config = dict(
    encoder_arch='convnext',
    model='encoder-decoder audio transcriber',
    dataset='read English sentences (LibriTTS-R)',
    train_examples=15625,
    time_shift_ms=100,
    n_mels=80,
    hop_length=160,
    input='log_mel',
    spec_augment=True,
    win_length=512,
    tokenizer='char',
    vocab_size=32,
    encoder_norm='layernorm',
    encoder_activation='squared_relu',
    encoder_mlp_ratio=4,
    encoder_layer_scale_init=0.1,
    encoder_inner_norm=False,
    encoder_subsampling=4,
    encoder_layers=10,
    encoder_width=128,
    encoder_kernel_size=5,
    fusion='cross_attention',
    decoder_width=256,
    decoder_layers=7,
    decoder_norm='rmsnorm',
    decoder_norm_position='res_post',
    decoder_activation='gelu',
    decoder_mlp_ratio=2,
    decoder_head_dim=32,
    decoder_fused_qkv=True,
    decoder_bias='none',
    decoder_qk_norm=False,
    decoder_layer_scale_init=0.01,
    decoder_parallel_block=False,
    decoder_dropout=0.1,
    decoder_inner_norm=False,
    decoder_positions='learned',
    decoder_cross_attention_every=1,
    decoder_tie_embeddings=False,
    init='torch_default',
    residual_init='zero_last',
    optimizer='muon',
    muon_scale='original',
    lr=0.0088,
    momentum=0.95,
    nesterov=True,
    orthogonalizer='newton_schulz_5',
    adamw_lr_other_params=0.0026,
    grad_clip=1.0,
    steps=12800,
    batch_size=128,
    epochs=104.9,
    lr_schedule='cosine',
    final_lr_fraction=0.05,
    warmup_steps=2560,
    weight_decay=0.01,
    adamw_weight_decay_other_params=0,
)
Rows from block 7 of the audio encoder of a small encoder-decoder audio transcriber, named by matrix and row number. Rows with one number belong to one neuron. Each number is 128 + 24 x the weight over its row's rms, rounded and kept within 0 to 255. All counts start at 0. Numbers have three digits each.
After each neuron's rows are labels from the 100 clips, of 14976, where the neuron reaches its highest value: "strongest on" is what is common among them; "loudest" is the band of the loudest frequency at the time of the peak. Only what is clearly more common there than usual is listed. The data: read English sentences (LibriTTS-R).
# fc1: MLP up (encoder.blocks.7.mlp.fc1.weight, 512x128), inputs 0-127
# fc2: MLP down (encoder.blocks.7.mlp.fc2.weight, 128x512, transposed), outputs 0-127

fc1.325:105117181078120126131111142151135135136155135107135121114090134140133116103103070138160147153171122134107120111153111121105114115111136116113097132128142130120132128120148185142129132116078115163148094110123150092154167112136150129105125159094171104102111144126144143106172142148152116086102096119212127116142116156140094112131077148112151121135133175133118117098149094132111100091126
fc2.325:130102158155124142167140108103085099104145137164108108132165089155078137117144126102095143080141120148092101153109132140158124111115095109124124148125144130143138107116130122097128116155193123126064168109126129123099113120104068136118126160120146153156096144144172129134110091122176110093126132141064111136138133121135138100109131109103116123150137111110082095118102130115123119128089
strongest on: the word "that"; the word "back"
loudest: 1000 to 2000 Hz

fc1.272:132160090150183141117168119129110131108133164059101109094098137123133117102089106118116081105096119124119089066108164107171103114130109129138118106126122092104152138114156132136143144100102116133100076145113111140168146150156130129167112160147162128119147130092172122133143151104164115096102106132107094128136139147120148137113157120133143142111135133111118102105151162104151165153123
fc2.272:164128105133172156163153085166150136131138046155134124124116086121121118123126136157073133149104128154122158107108108105122110120126126142156134125135134151102127087143129141126108135158136130159139175120125165150189129129131129121078142123110102098146115134132148149098091119094119151149155113171117168164105130092140158116144116167130112109127082130125126195112114129138124146122103
strongest on: the word "said"; the word "she"
loudest: 4000 to 8000 Hz

fc1.410:100123104143124087127138100119097111121094116144092093103094130087133139139174151130115117104130139160155139143161156124139089131153133112121110107113140161072166128139146160152119124124100153134163123088145149147057153169141126093151159141140152132135160144153086106105121139115152117134141108122123162152126109162116121092130128072186159134093162098124148122094138131130131121154148
fc2.410:155101116117127163124114115144135130177107121122145137145145121123104178125097081153130122152171155144140098163086083154086114135124080139103106123156134111143134129097132114136117155141137145174123115109142138146116114107078127149113107151121138097110152172159146130110127121087176155155148119128113125142133117105121103132158144136162086119142120091099093110171132156181130130083080
strongest on: the word "no"
loudest: 250 to 500 Hz

fc1.276:089132117152124125133120107116153094142062125132122095122097071112090160119155157099136167155123126104140156149106138080123149088116118090138137119101151143135135165126171117133139115113105126171184151111152122158115109139115092115170092162137137138115119132151143120120141121137102161144154123134091125135119113088153106096124141080095120116152122131131140094168137066154151120127114
fc2.276:135144141139133137092127179148107147150145133140110100141137130122107149118086120153130121089136133144131097140113151130137138143172150148137135102087136113112084102113126095159181120124148122109091130127054160134102150198089096083096137118110130117125122118124105142135135120134073164119125128099143121106125128180166110129165166157121114121119153093146131160146091117141094121089131
strongest on: the word "said"; the word "he"
loudest: 500 to 1000 Hz; 250 to 500 Hz

fc1.309:131120130120111136134117081107119112168168160119121121130129150158143109141094123187161120123063068132161075125116136148119118110115114141110136146163151156111129142116152104104088135131163113125135083103141139127105109122126064133140156134118122153146150105110129096131162101149129107164112107107110135131161138071131102087147141127122084093151138127171089096141120131114130128099110
fc2.309:155159164126140144129130137092177100141144135117151155121138117148132154131145111135154135127129087121137064116105122166110143163176104152102146132170090117175121121150200138136113089138121151158145165097141129133111137122097168090145102149131103145130128101097153146114117131119115161102079139126097090147077112125137102150108147109088153132171136148105125113127140115098123128148117
strongest on: the word "said"
loudest: 4000 to 8000 Hz

fc1.49:112093130142106110138121108164148149097127137099126110165145123111131091118109153113122076143139116131145114187133094114150106159072095119136109112123146139121117121105124106146112147143147172132118129106114135106155171166122107167130115122153143155131122155087132118179145143136154172125079099085105155146127125159149112138146171134115129134111172157190148098154179116121126138095121
fc2.49:087110130129111177116155158106119168123083088151148108127144114149135105108093120137134144114143099135145138150114139127077132120121144112107135067132149156122167130148104118081145112123131150120128130122096115155119137136109134115142124147130086107141104142135150114098154110119172116121091140118144120138091140094165124184161112196101096105143101110097192114154139099151136145166139
strongest on: the word "is"
loudest: 250 to 500 Hz

fc1.271:129158156129098119099133117090158089121131154116168146182102126121124148136132108155105153175152134175138091112150153141138113146097094149112175103162152153127099115151115135151141156106142105125106199108129129116152138125101120132079104108162122151108113152149123122129116105132155101093114140109091149130129125117150166185098107152120110126112140073120127110133153124104128175151129
fc2.271:155161133117092092096151152111115135110135079115131147165141146119127099148135144108129150145128099090158125145132102164133107137129147148114160120142065121142099129139129174168115165129114152117148108159156150115162163169145143124173109127129123109138108155104127092157137162101115133154137137127147094143137110123122113153154125102091113154159135176144127151149123079096144068154174
strongest on: the word "is"
loudest: 4000 to 8000 Hz

fc1.65:171130081128116151119130126135122113171117130139154126142123114146121124115199108102120150091120142146146161109115128142152140149116135090139152125110159103161129168088109120118141123101107123137159122083088113102135117152114121114149126100133180161129142166125109119167157103131106155092136126131130128165133127129124114164089109090123108084162153133105155119051158095174095125125138
fc2.65:179153099120173108120093153161126135114122131080112112111100158105114133089155150136110083124140129081105145151142144124148126104170153126125150108146133123134114156113211132128188142139128134108148103159130127135147144129136133155147120132143154107148104113148108090177147114110139107112143151111123112121113179175146095109118112164109111120164133089128151146114126121184125127093135
strongest on: the word "make"
loudest: 250 to 500 Hz

fc1.256:154124163149084120158095130114143124126113115098124112149136153100152122131115140117114098137119118146161101122133112187109133086152125124130159144107145121132105135119136180132081133126084132109205097123108136078125134151125126141137155132145189139141124114075110139195126090135154134156120125123094132134149195104075130137113125133107106127134135141149136108133106103113105150092128
fc2.256:122138139147147111130115168160171180122129099177139155157114107084115140126132137116120169115124115158143139127093163082099099103130155102140150135135116099109128090123122154103168145153165163101088090145131114165131103119102130110119123131126160129144111161126132109077104108166134149131101089153157132124104110140112094095154150127124108137105181166131119127097117098121074129153133
strongest on: the word "little"; the word "a"
loudest: 250 to 500 Hz

fc1.355:148127139132114161132142105101138078136109113157138106148131116106106140108109146105126146107192141143108137116113092142152153145158129141138138147118157173096090127132124160081110100119084116152144086153130131112115118127133124107124152133084168128109122127101107099117167122094133157108104124175097087160152168108110185099134141119095105131104182095171097128143122154121112109148129
fc2.355:112126154161120162122077143092120160104133079152082142176143157114137177145130167077160136119179127119138150151119137109119100127142092109146162144099134083151174099116132143120146128108164164160103131153150134131133119101175099128140116110170120101167118158112135168132144144134123136147150105134145128104095139105083146102133144143137104148163139126123113120131130091098123108153112
strongest on: the word "little"
loudest: 250 to 500 Hz

fc1.414:110118152084077142117136102112056087133132138113097104094114116116122128114166095115120157148110124107123147115123102161118099104154140090117145128087137139127126130100098129141124121149134124139124143120086090115095126102101131147159142146188130122111144098112146124169108160136079128156164142151125150083156172104147099147132136139167075142139147154159149112168133112129161137135150
fc2.414:137098154114142144142133114152173175087132176128135155128127142202129092126090169102156125134109112121104127140166135071120132126118123140153152128080138143162128075123149159120118143133129127137115102118132114120109164151118139157127152155135151123104125114107175127119163110122145111124069101171135123118129109123147109122116153162117122135174174148114172127092153123112150123081123
strongest on: the word "was"; the word "it"
loudest: 250 to 500 Hz

fc1.459:112163130130144102112118161168132059102135095133168097147156094140143115094104130109107122104142111116152126148172123121142102150143115141154147080120162107144154088129140126130102117158151128144133128127130092085115111149088102082151154139122129170131147162110125111077130135151140159089130124160119111160108143166129125144090111087085153108102160111109120124112137129088128114087145
fc2.459:150206136122126153113121160090122108144103133106099103143143170170127127152086105113102082110172110116127151176141142121101100135113135144136095119110159151136108138140124118119168136117097136132086166106143114158152158114098122143153135097127165097139105139104134134167093148122136129123149115139108137119138166145094076138173102166101134108132168132094161144094136146126146149133107
strongest on: the word "is"
loudest: 4000 to 8000 Hz

fc1.481:101100101138134113109120111114123140157141130128101096114127125131115139126143145137151141127077155117149093151174159161131137088128143092152171069116135114104166134102140117108142073195095139158093118141102123129126091156134153110134162130109122103142116161167113118137152107100153121118145133138125104126141134070111150135110160152114138106128120082123138211141163127128110136115121
fc2.481:161125111151146084115100151141153109070100119147110127153110115134153129080131109124133146133148140128109115114173137126122101136109090140159176154094144153091157073136138149112121114099152140115132149127101120113160153121165107150139137145174107142131105114155138118111116145098148146076133075118128155119130142150159129132154121109154110137105083143112141057153099114167093097136116
strongest on: the word "was"
loudest: 4000 to 8000 Hz

fc1.35:132106138104134145126130118131085091106118187126164127149121147121101144102183114135138109124155141111147123107073118117108133117175122136092139114167120149105139147134139128146123161133125105108094136099129136076160132138146146131092077205136090134151126131109132143123151153088126099128126122127132161153170165102086157123124133124161101168122136151146169148128130110115085159140157
fc2.35:115136130123121142103144148124142160104101106137135161156158148175116090101147090174163100106128134171125092105092121126129158085153121104110177127136086073103138161143131132158146092109066132132133151127124134147129179134112129135113119145186129108090152140123167117127102135169139130109096131147156156134146128120139105139127122118105138123111082122102138139135128106073094125102106
strongest on: the word "his"
loudest: 4000 to 8000 Hz

fc1.97:118124127103154121129129112149144154151151136148164133132179134124138127145117113122102171149172139119175115080117184139118120158135119126097180155138140114125157170106111137154113148127114165089106097119097160144070095087122112093136147165121121130142093112099146167159134121155145107111119159122110142130104156072111135142151118127167109110161138157136155104153115139127166163118118
fc2.97:148164154111131146124118115132143108139131115144165150114164115154149113099151133108137103137080131112168147143147139111143169102177128142126160143127118136112137107108121105139092103164128109135146138118195112144134072127129153116161116093139071145080125143179154121135116096124179115101116139129137150095087129100110134087098100107132099109106158103118109144102157157088100121100123
strongest on: the word "was"; the word "it"
loudest: 250 to 500 Hz

fc1.27:169135128124128108118162103123105105166111148109083119158133142112152142157131145079169086139146138150164110146092139103121104149121128143107128128164150083119127085133093144102095097118160158124093118095121126146104148103131120085075119130120115150127090111101122134091098134160125093136123117153133129122107107152124151111085140214124114113136146114084131139164115149111113160128126
fc2.27:127131169139124127182111150114115115112122164080105138150110152101141164159131130150101144098087144121115081096139124174115121058111083078098073115121108111109153122110098155086146155134108148113117114127166128136113111145118141078143105143168161099119154161105080137121133127107117136149177143126128125142131109126109123138152098112104128143103105133146147149106116147128113143124167
strongest on: text has "between"
loudest: 2000 to 4000 Hz

fc1.493:131117092113151140144152137137115139142100112154113163120130091127186118140187148144129128141136117136132129092155157115124123137207183106140094107073115113184162133124123098091104152142166136098137159147112147143097124149125111116140157122125101139145105114149119109090124103118133116136095134125151127091143138126104163098129124091168141115132096133077118094087126118105129150152104
fc2.493:132170114128152117069141117138150104150101166154086129146134110125108136098157095147126105103126147123141125118113131130075139127118138106151166107115144130117109143137133140145134155105152109097141098116142095153093114096084142130138140122145125153129126133154153146140153127075197092073140135145091121114159128147155133104095185160119109098132127077113125153073170135118116144119136
strongest on: the word "going"
loudest: 250 to 500 Hz

fc1.206:103131152122099124148128140089154121136122105109140134097138130122160145099115142092122125125123104133173148146145139147169119117131125154123113105142141117119097105169120148115131169109127208154123140145170098120129104139121138110105165149129127155157145142122164159123160078136138124170118144140080092169157113138185145114186144122176140090166118116128149144110122106095109085140123
fc2.206:125123131089109155137159150125115122111142136163103171143093182102123141151128124167114087146158082169125133176087128155137136154135144119147082123100162136131123114161147171110099144120109109156105126105117159114161114079123078138134127152151118131149081131129117132112119131122154117079109137093166136131094122082161155134154158142134122154127097134136155104139104145078115128119104
strongest on: the word "so"
loudest: 250 to 500 Hz

fc1.190:141084114157089130115118147123143116085153148153165106123126129130116117169137076133140140156162118139109161151187148153131119155123167118126133174136120119116155121149094108133149123052113087110128172094125151140122119134137183097131123145172152118127137130122097122123162103146116132162132132120114052120124157124070121159117098124140121117120129119100111143153085140131117129114127
fc2.190:132147143136111123129115126136107105157182123112104099139091072133132131182104108156126114110116123126145116144114135181115178142118153159162115176104104105107166138101111141111130128133152095089153110156135167153132104125113141122147076152157143153144138133116103069146138130108085101106109153143172148131162134119136127082134122095159155093143122177104105132123124153134120162115135
strongest on: the word "for"
loudest: 500 to 1000 Hz

fc1.437:126113128123148080179160179114112134161150112121117157121107128121098143141118115124085090172116168101100123152120139109171135182105123167108149155144138146102122166121126144144106119157127148149132135094128119097131165134116114117150138113120109135153171144115125092118105074134117115180119159139147121138114128097157149146139131102144153154095093171140108103172093132098123145123177
fc2.437:114125150138150126116132135150132125129137158127117082159142100165115125143154142132151142139126146133134144110147111116112111070138133109108116076158144147133088135093076095099094138137111146173149119085145185121173098179133105136155139108144135136134171100127110164111106176153107113118157132134100118113157131114172151158102111101143126173125138126156122147170096098129157091105131
strongest on: the word "so"
loudest: 500 to 1000 Hz

fc1.471:159142152149105106110143103150108124166097094119136117138113160107124115143142150126156197125130157115190100132082112113100141160104098105132104106089113154145110116146133172127132160116120131139117162133113152161124131061135125111100115119155131161175162138110170147137113104147128160095106099099126125143140140118166144153160131124127078127090142122109132132152137077111135152121158
fc2.471:145134144132122100135129133143092079139111096127200155105145169161102129131140156134107108137097132128134128174147164139122163139161147130171121147152104146131097124135151097169141156079134129105152142138128124145154117193135154147154120172112135127129145178109176119127125101146163140112166135152168162130127155122111135158109154150128129142141114115154154140126110108092144149105183
strongest on: the word "was"
loudest: 250 to 500 Hz

fc1.21:152120141129140148069181140132151147125158110139103103135171108110130123117124114140114158202130095107133095077104100132092103153139078102145105148118162124138125115147125101123115093141092115090168110110094173164094102075136121123152125147112115140147121132078104119141128099136135107141113143155116126122135112138127122102131104093111139136093122150141156132156106095076139110109112
fc2.21:111139159113129149112166107099160156185137121138129164162118087149111110099099163115163114077135098110155128135139127127134157125130099157119142097148174169143154136160085115092114146124129119119137110158107079138122143125154119151109130091103184152097109116116132110094163119164119172098090119129153135103108128096098122092155100157118129124145113137100181130126140148112124126107119
strongest on: the word "it"
loudest: 250 to 500 Hz

fc1.232:116145119153120135088164161085123149092123100157113138124129143087186137120114129135093111124147148154159100112110163108134090166120104133124111121146151098145160130113139173122150139106169141139127159086102125133128151103121127124106138136134184115133126135168142086144154137080177120106109159152156165151118093125137104121109169117152178143151114117092091109133108152109101100113143
fc2.232:122119141120098139139156150128150104093157077127117150080129154090174112100085122128129160109158155166164125118150135173151150142087123158118125146160133134143143161096118139146122131139137155109136121097162106122126151115152110130149147104138147158155117138115131170122128073104150157122091142109125107175172115113109097130165147145122078140123097098109109142104144157157154083110158
strongest on: the word "down"
loudest: 500 to 1000 Hz

fc1.327:178143147117099116155128119123149133138104138108117074141092134141131093132126097122155159133130156162108145123114142136143154101132145106111166109099100118104108107145091096143148147104075103125176170141150133115159122124115114110061142121123120123123100128135109106175127117161133092135153136131112130134129084136083159084151131136181075123162119133139085101099125155098160138123146
fc2.327:162125092104149148133185135128095156122119133087129125123135169110125113109125152126142120122079113104127153110120119163140077132106197145104128151157115148125110120139129128135111149168155153156135129115081121131126082139123142120065138103126116121088090167126135134118172114107177122161149143118159128163137066131135116172147131083153121133154112090119107147133143132153135142110107
strongest on: the word "such"; text has "suddenly"
loudest: 500 to 1000 Hz

fc1.397:155135122128167131087127134112134151115145144090079162118139120122146146135150108132182133125127097129128096136078092139190116125118170156111157114119132077106115140138146110152117131115152123159184124155129123135135132109103064092137099142101119139081136143128132105138095129137106114128086167154128116132106126133130082135121115114185099099123131116179067130125125143138138116098113
fc2.397:141135083122156101100196124161136103161110170083101108131157137132170128148143137156174091080108148105099152122121101108107152137172119103098098113134132150136087170138151163133089125173096127154127125132117114144162125141096130127117103153127144111089118140154148141133134089076173138136107092124128121149143127119150103136144094115124138148165168131136116123108143127146158131109136
strongest on: the word "from"
loudest: 500 to 1000 Hz

fc1.23:147155164149114103156087150099134089121161173114145097126148170124140095119088109121141138122120126162097094149129134091124094130074145091140121128141098148173087155137153131071116118144146151096161150126109103149178137075153134127114106126137144103116142131104129121128117131144096122104135135150101081122134120140123126121135170098166098134175120142135162123140129164096167136147128
fc2.23:165163149124159140162118146146119152165139136127083147108126141100134135152153161147099094159145123158127126129130123191098122147111117119106146089162089103144089183128145134110120116124118166178146111124174126125116103128114144149094130123111146137078160107132099098152100148115113129157146134163103145174131106135183101144119142107164085160148118131099125103166112117147121141131113
strongest on: the word "was"
loudest: 500 to 1000 Hz

fc1.146:156145135114119132137077118142143126162141159112144128122132148166146095134148129113163103139056106130092125127123135100135140153118114145125128116187115150129124143139131056165113152074119168124135103149114151122114144111107141170090164136081140138138079092148116129141121154158146099126098173136160113135138154114141129105116149140119139130135170123102139117108112097158121147090072
fc2.146:115148129067141155107106175130173094114126086119105142114161122141189156151108115159111132117096115149124156076146159135127145108104134166140094119144111153151117150187153139167135127134151113135119140135089130112124095095114139145102083143138144162112102166143104183084112112121133148132096102089141121125147107138109142130105149161132114101164137112110158148106135112149130142145116
strongest on: the word "did"
loudest: 250 to 500 Hz

fc1.318:148145121132103139154174130110121121127124147128147142156096164150106122118143141154142109152094068145146148133104145146156160109122135087087106132147141142075140121113115104086106160124134104173119178154143104104136143134098100158079098141147110135135135126135136105095166160136112138113118107171124119135106156081122099150154108086114091146122108156139117124107117147112185090165113
fc2.318:143114129135103141141162084127135101134139123122127130119138177089171130090133133117138111144079080125112111146119129175104134148136149145064149097119141164146169116122150119127137112142117126155106083141103090131093115133154128121111146127092135104142132147151099142180141093121100126139147109180164129130145144122164128116119155181083142093138108121105121140141069126163157155122102
strongest on: the word "face"
loudest: 4000 to 8000 Hz

fc1.157:145116103148101090140125115096146148159134148128142096146120152132125139115129113111120116150160158135114176096120123117191137156133092157116129103104085093113103156109174159114100096195158138148086165147117119121135129155122097105129142147153171138158100146119150146135134131129156109094102180122123136137132108067119167136164129120122108129108148127109155118096098124146091128133085
fc2.157:087164113112140112169151134132122149107103118113154141182109125098165098134184116163114162068125129179090090132165144119141153139106144121124163121115113122106093117144159162134146133117152146094140123130133135104132121123123117159161131143130133145138124126152164104121132130137170116139132113073130098155122139126104201116110170146119114090117120120145175145139091114137116115179117
strongest on: text has "children"
loudest: 250 to 500 Hz

fc1.80:159115147143170150112156153147098118101124099075101128084123147149127144115123121151083074172138165127133177132159128155130135128157139119132142112092114153100079156120118091086107111134142073167113105117103117140138125120119120162129111111151150149106129107113157151118118149118130110149093158136103165120145149148151150106074148138150176151145128167119125156146118110117166159116120
fc2.80:156113148146173132153132119120136132149180139152114102094133111133136144144104143101141103110111162117111109140144088108155114120129097130151119134140135149107075097140083113207146142163135107109101130132102150119142099090080116116071148107118105070115116138119126122119161162150141146127092175131137102089103138078147098117160120112120141128104128147122137126102096109125091152114134
strongest on: the word "more"
loudest: 250 to 500 Hz

fc1.9:111095144168126166118129131164133117115139115075144121104121168130152103114145108118147111110132135152130164106126173142104145135125141091104145164160128118120122139111110120145134092137130122131107147123109163125122100088152116069119170127126122113142081170155122196143135119141110084108154182144094112144076113096115140118113117096078140126143121110091158128145113165125168111110105
fc2.9:152136109154145179121120104091167089146105150205116106140113092107163125125157139155085111154142133091112153168126177097149080146121130134122119104104128136099143129108095118148106144135116110127118141116140112117122121134146150144095102115142140175118137169153109066142119155118129119136133118134123180119127133120116081059125159116147096127089138100116124131110124109151116150144125
strongest on: the word "i"; the word "but"
loudest: 250 to 500 Hz

fc1.39:116170129115143097147150151059139131102094066155115154128139087182122128135156145099126140111115141101104160151116121138139134112080120136151115127109107125114140162161124127093132147135107090112158102059132153133151137076157118111117106106117118129146107162150154160132135130132137120144124096116138092181082127129169116126089135091133111132155149132144130088131091119140152150136126
fc2.39:116162115116135139128113116154133143093118111136128086100145124147149089136122117096165087142103116136090168109156158115124146144131161119153070124129130121178114133104073111133124068117137110107123094065098087105118128174120145166113153098135144131144151155173125137128151118133101092105153163137117107087122111107105150134138143108118167135159102113149091112123132123139082111121141
strongest on: the word "once"
loudest: 4000 to 8000 Hz

fc1.243:158136117104077157154102129128153171136141143116146117074116123127121121131090188115137100152081108113120161071136153146122123110121151107122167177112114133148137135151168111162111131153111132079164094154119112086108113160150137111132113121143150083113130102126112132124160141116085129173117132108091139112135106165110140126112156130102099167145146149130152106145139142158150099164127
fc2.243:101133142136079102121117090093128127181068118137155201127116112094144071121127116099126086131128117148122141120145160123091105140153119091103139173127160079119134112104148124122150142128107146088134169071122141106101093138113124106141136151142129104131123126137128110118093113111122169161074146119140124112149118091122122120149151141173123106113142122111135141152097125154104102131144
strongest on: the word "to"
loudest: 250 to 500 Hz

fc1.34:143158122129130151113097142127097126120130098165125141121105155145150193092172086118148135115140152119115130096135143114120166071083146092118139137154110109104131172160107133123157126124161129118107136104109135122117117076175127103139112103125106086133143130160131123137138110141101132103090094114126156075124194135120139090110125124125110158093136093112110128138129129185148099112153
fc2.34:115155123114117154125152109130130155153105094122133122148122125120149127093128170126075128125111150122150139152169136112091107166132125115135096099123141086109148121143103112125131179103120081125104154099084093164106137169131136146113121148167119130104067174102159105133146129141126151095122108117125155129065094100130149138125124136095113173126112117131178096092166128126167126138103
strongest on: the word "i"; the word "am"; the word "have"
loudest: 500 to 1000 Hz

fc1.109:109119097121165108109176164137159156111137147176181107170134153085156095116145143131129150114144131110131139136139138111116107123131128094134117157168093174124158088162104129161102130139125108103148117113120125133145104111158107108109127112117067162125095102111154133107116096154140139157081128118111115143096117119111099098097112100143172142181131153097106114150130147125113114082128
fc2.109:117133104108127102124135087122121102113148108175174118155160095114154107066105105115156124084138125127133135159109118096148132073122108129108108126112127108085107162112115101135126139151087115118106127145178144156141169103144097093107155093156131146139131140096136120103126062109135109157143106104109119108106098099145128103095111135175150120112100140093129090119128153134124148146094
strongest on: the word "that"; the word "by"
loudest: 250 to 500 Hz

fc1.379:129116125118105104163115108127075123146123143130129108055115083141132190111137165118130092128169149133124127109122132124176112101126131117151108124134132164109146139148156140170093128145152091095163159094177129094071109121111129148113128160112150088112139111105116107151128139120121132159141092187078136147149106144132142153132121143139119107137128117111154104129112121176138157138100
fc2.379:126121128155137125155095076122130140151158151139147107129126152163108149133112116096145130115119091137100105131129094131082131136188165119116135110137148084136140124134136132132129122110119144140153126090127163092052160099133143132106127108187183149122167158140127146107154152129111155154133144100135120106109156105149137118120086193114110135115147143119158136173086163154123138109128
strongest on: the word "to"; the word "be"
loudest: 4000 to 8000 Hz

fc1.22:101168130128111150110150096160149123076129117129148110120152135115141135107105151112112132175146143103117129100138132098148162128150166071152174129102142115124152127109156123086088111138133116158167106118163088150159101151115091143134123109155143134088140104123138144110150118133161174149104171124130144094135144122110112088136148112112135118111127143131093150121147112099061106082168
fc2.22:123126179128130117133148120097165174114107150159127133171128087150115152127092134114110138097137110092152115155130179112144125167099145117120100098105149166097150156157149139114094135128122107127128100165166100145161109153115087115112139114147168144111105159119137127152104100118062129115144066156095098107135152133150136119117117125131132122141148145086163094136087114121144119127094
strongest on: the word "it"
loudest: 250 to 500 Hz

fc1.79:153146153146165124115109142121142144117077108107085147109156140129147130140160089118132147140119164121112123127147110090176166120138141123106141139088146118135107163114150096093116087129131126116104144112121120097101130156157166151132126172092136113128136138154135117194122121146162138163106153122072079106129120116119132121104143124092111160135120065095131117149115110160081177129126
fc2.79:194100124108168172133132173134099156147141142127138130073134160108124156105105128109100116136133167142138118129176125125156141050122107121101145123110157124121118171118123109162161120132099112166153153141111134103150132108102132099122138137165092195146112102147127119148129149142122150122123149114141179105113130114161151121115146128167116120170138147140105144083143142128132089129122
strongest on: the word "way"
loudest: 500 to 1000 Hz; 250 to 500 Hz

fc1.17:145119123148137119113138156120160132134099135132100107061112117116111162107119159115100170104162095152131122091195120119124163096121138149132121117147186164105123099147173105126164122152105137135158117103131132140128134098141123105153134143118106121173102085111120126135115165143116123108107155160153132160116086176134136104152096123093126133173132122106108147103116100080144130094164
fc2.17:148116129122134143144110135109134103104133162172124129141124113156168140135120141102115107096160107122156121121164101158152120152106107090137097134147112145135132157145120153116111167081187137156084148115125156142124140107147136128117112119148169150107114130108131148076112116145084101067123102128061112146123151162097123147100100129168149123175180132139106119139101135091130142090130
strongest on: the word "that"
loudest: 500 to 1000 Hz; 250 to 500 Hz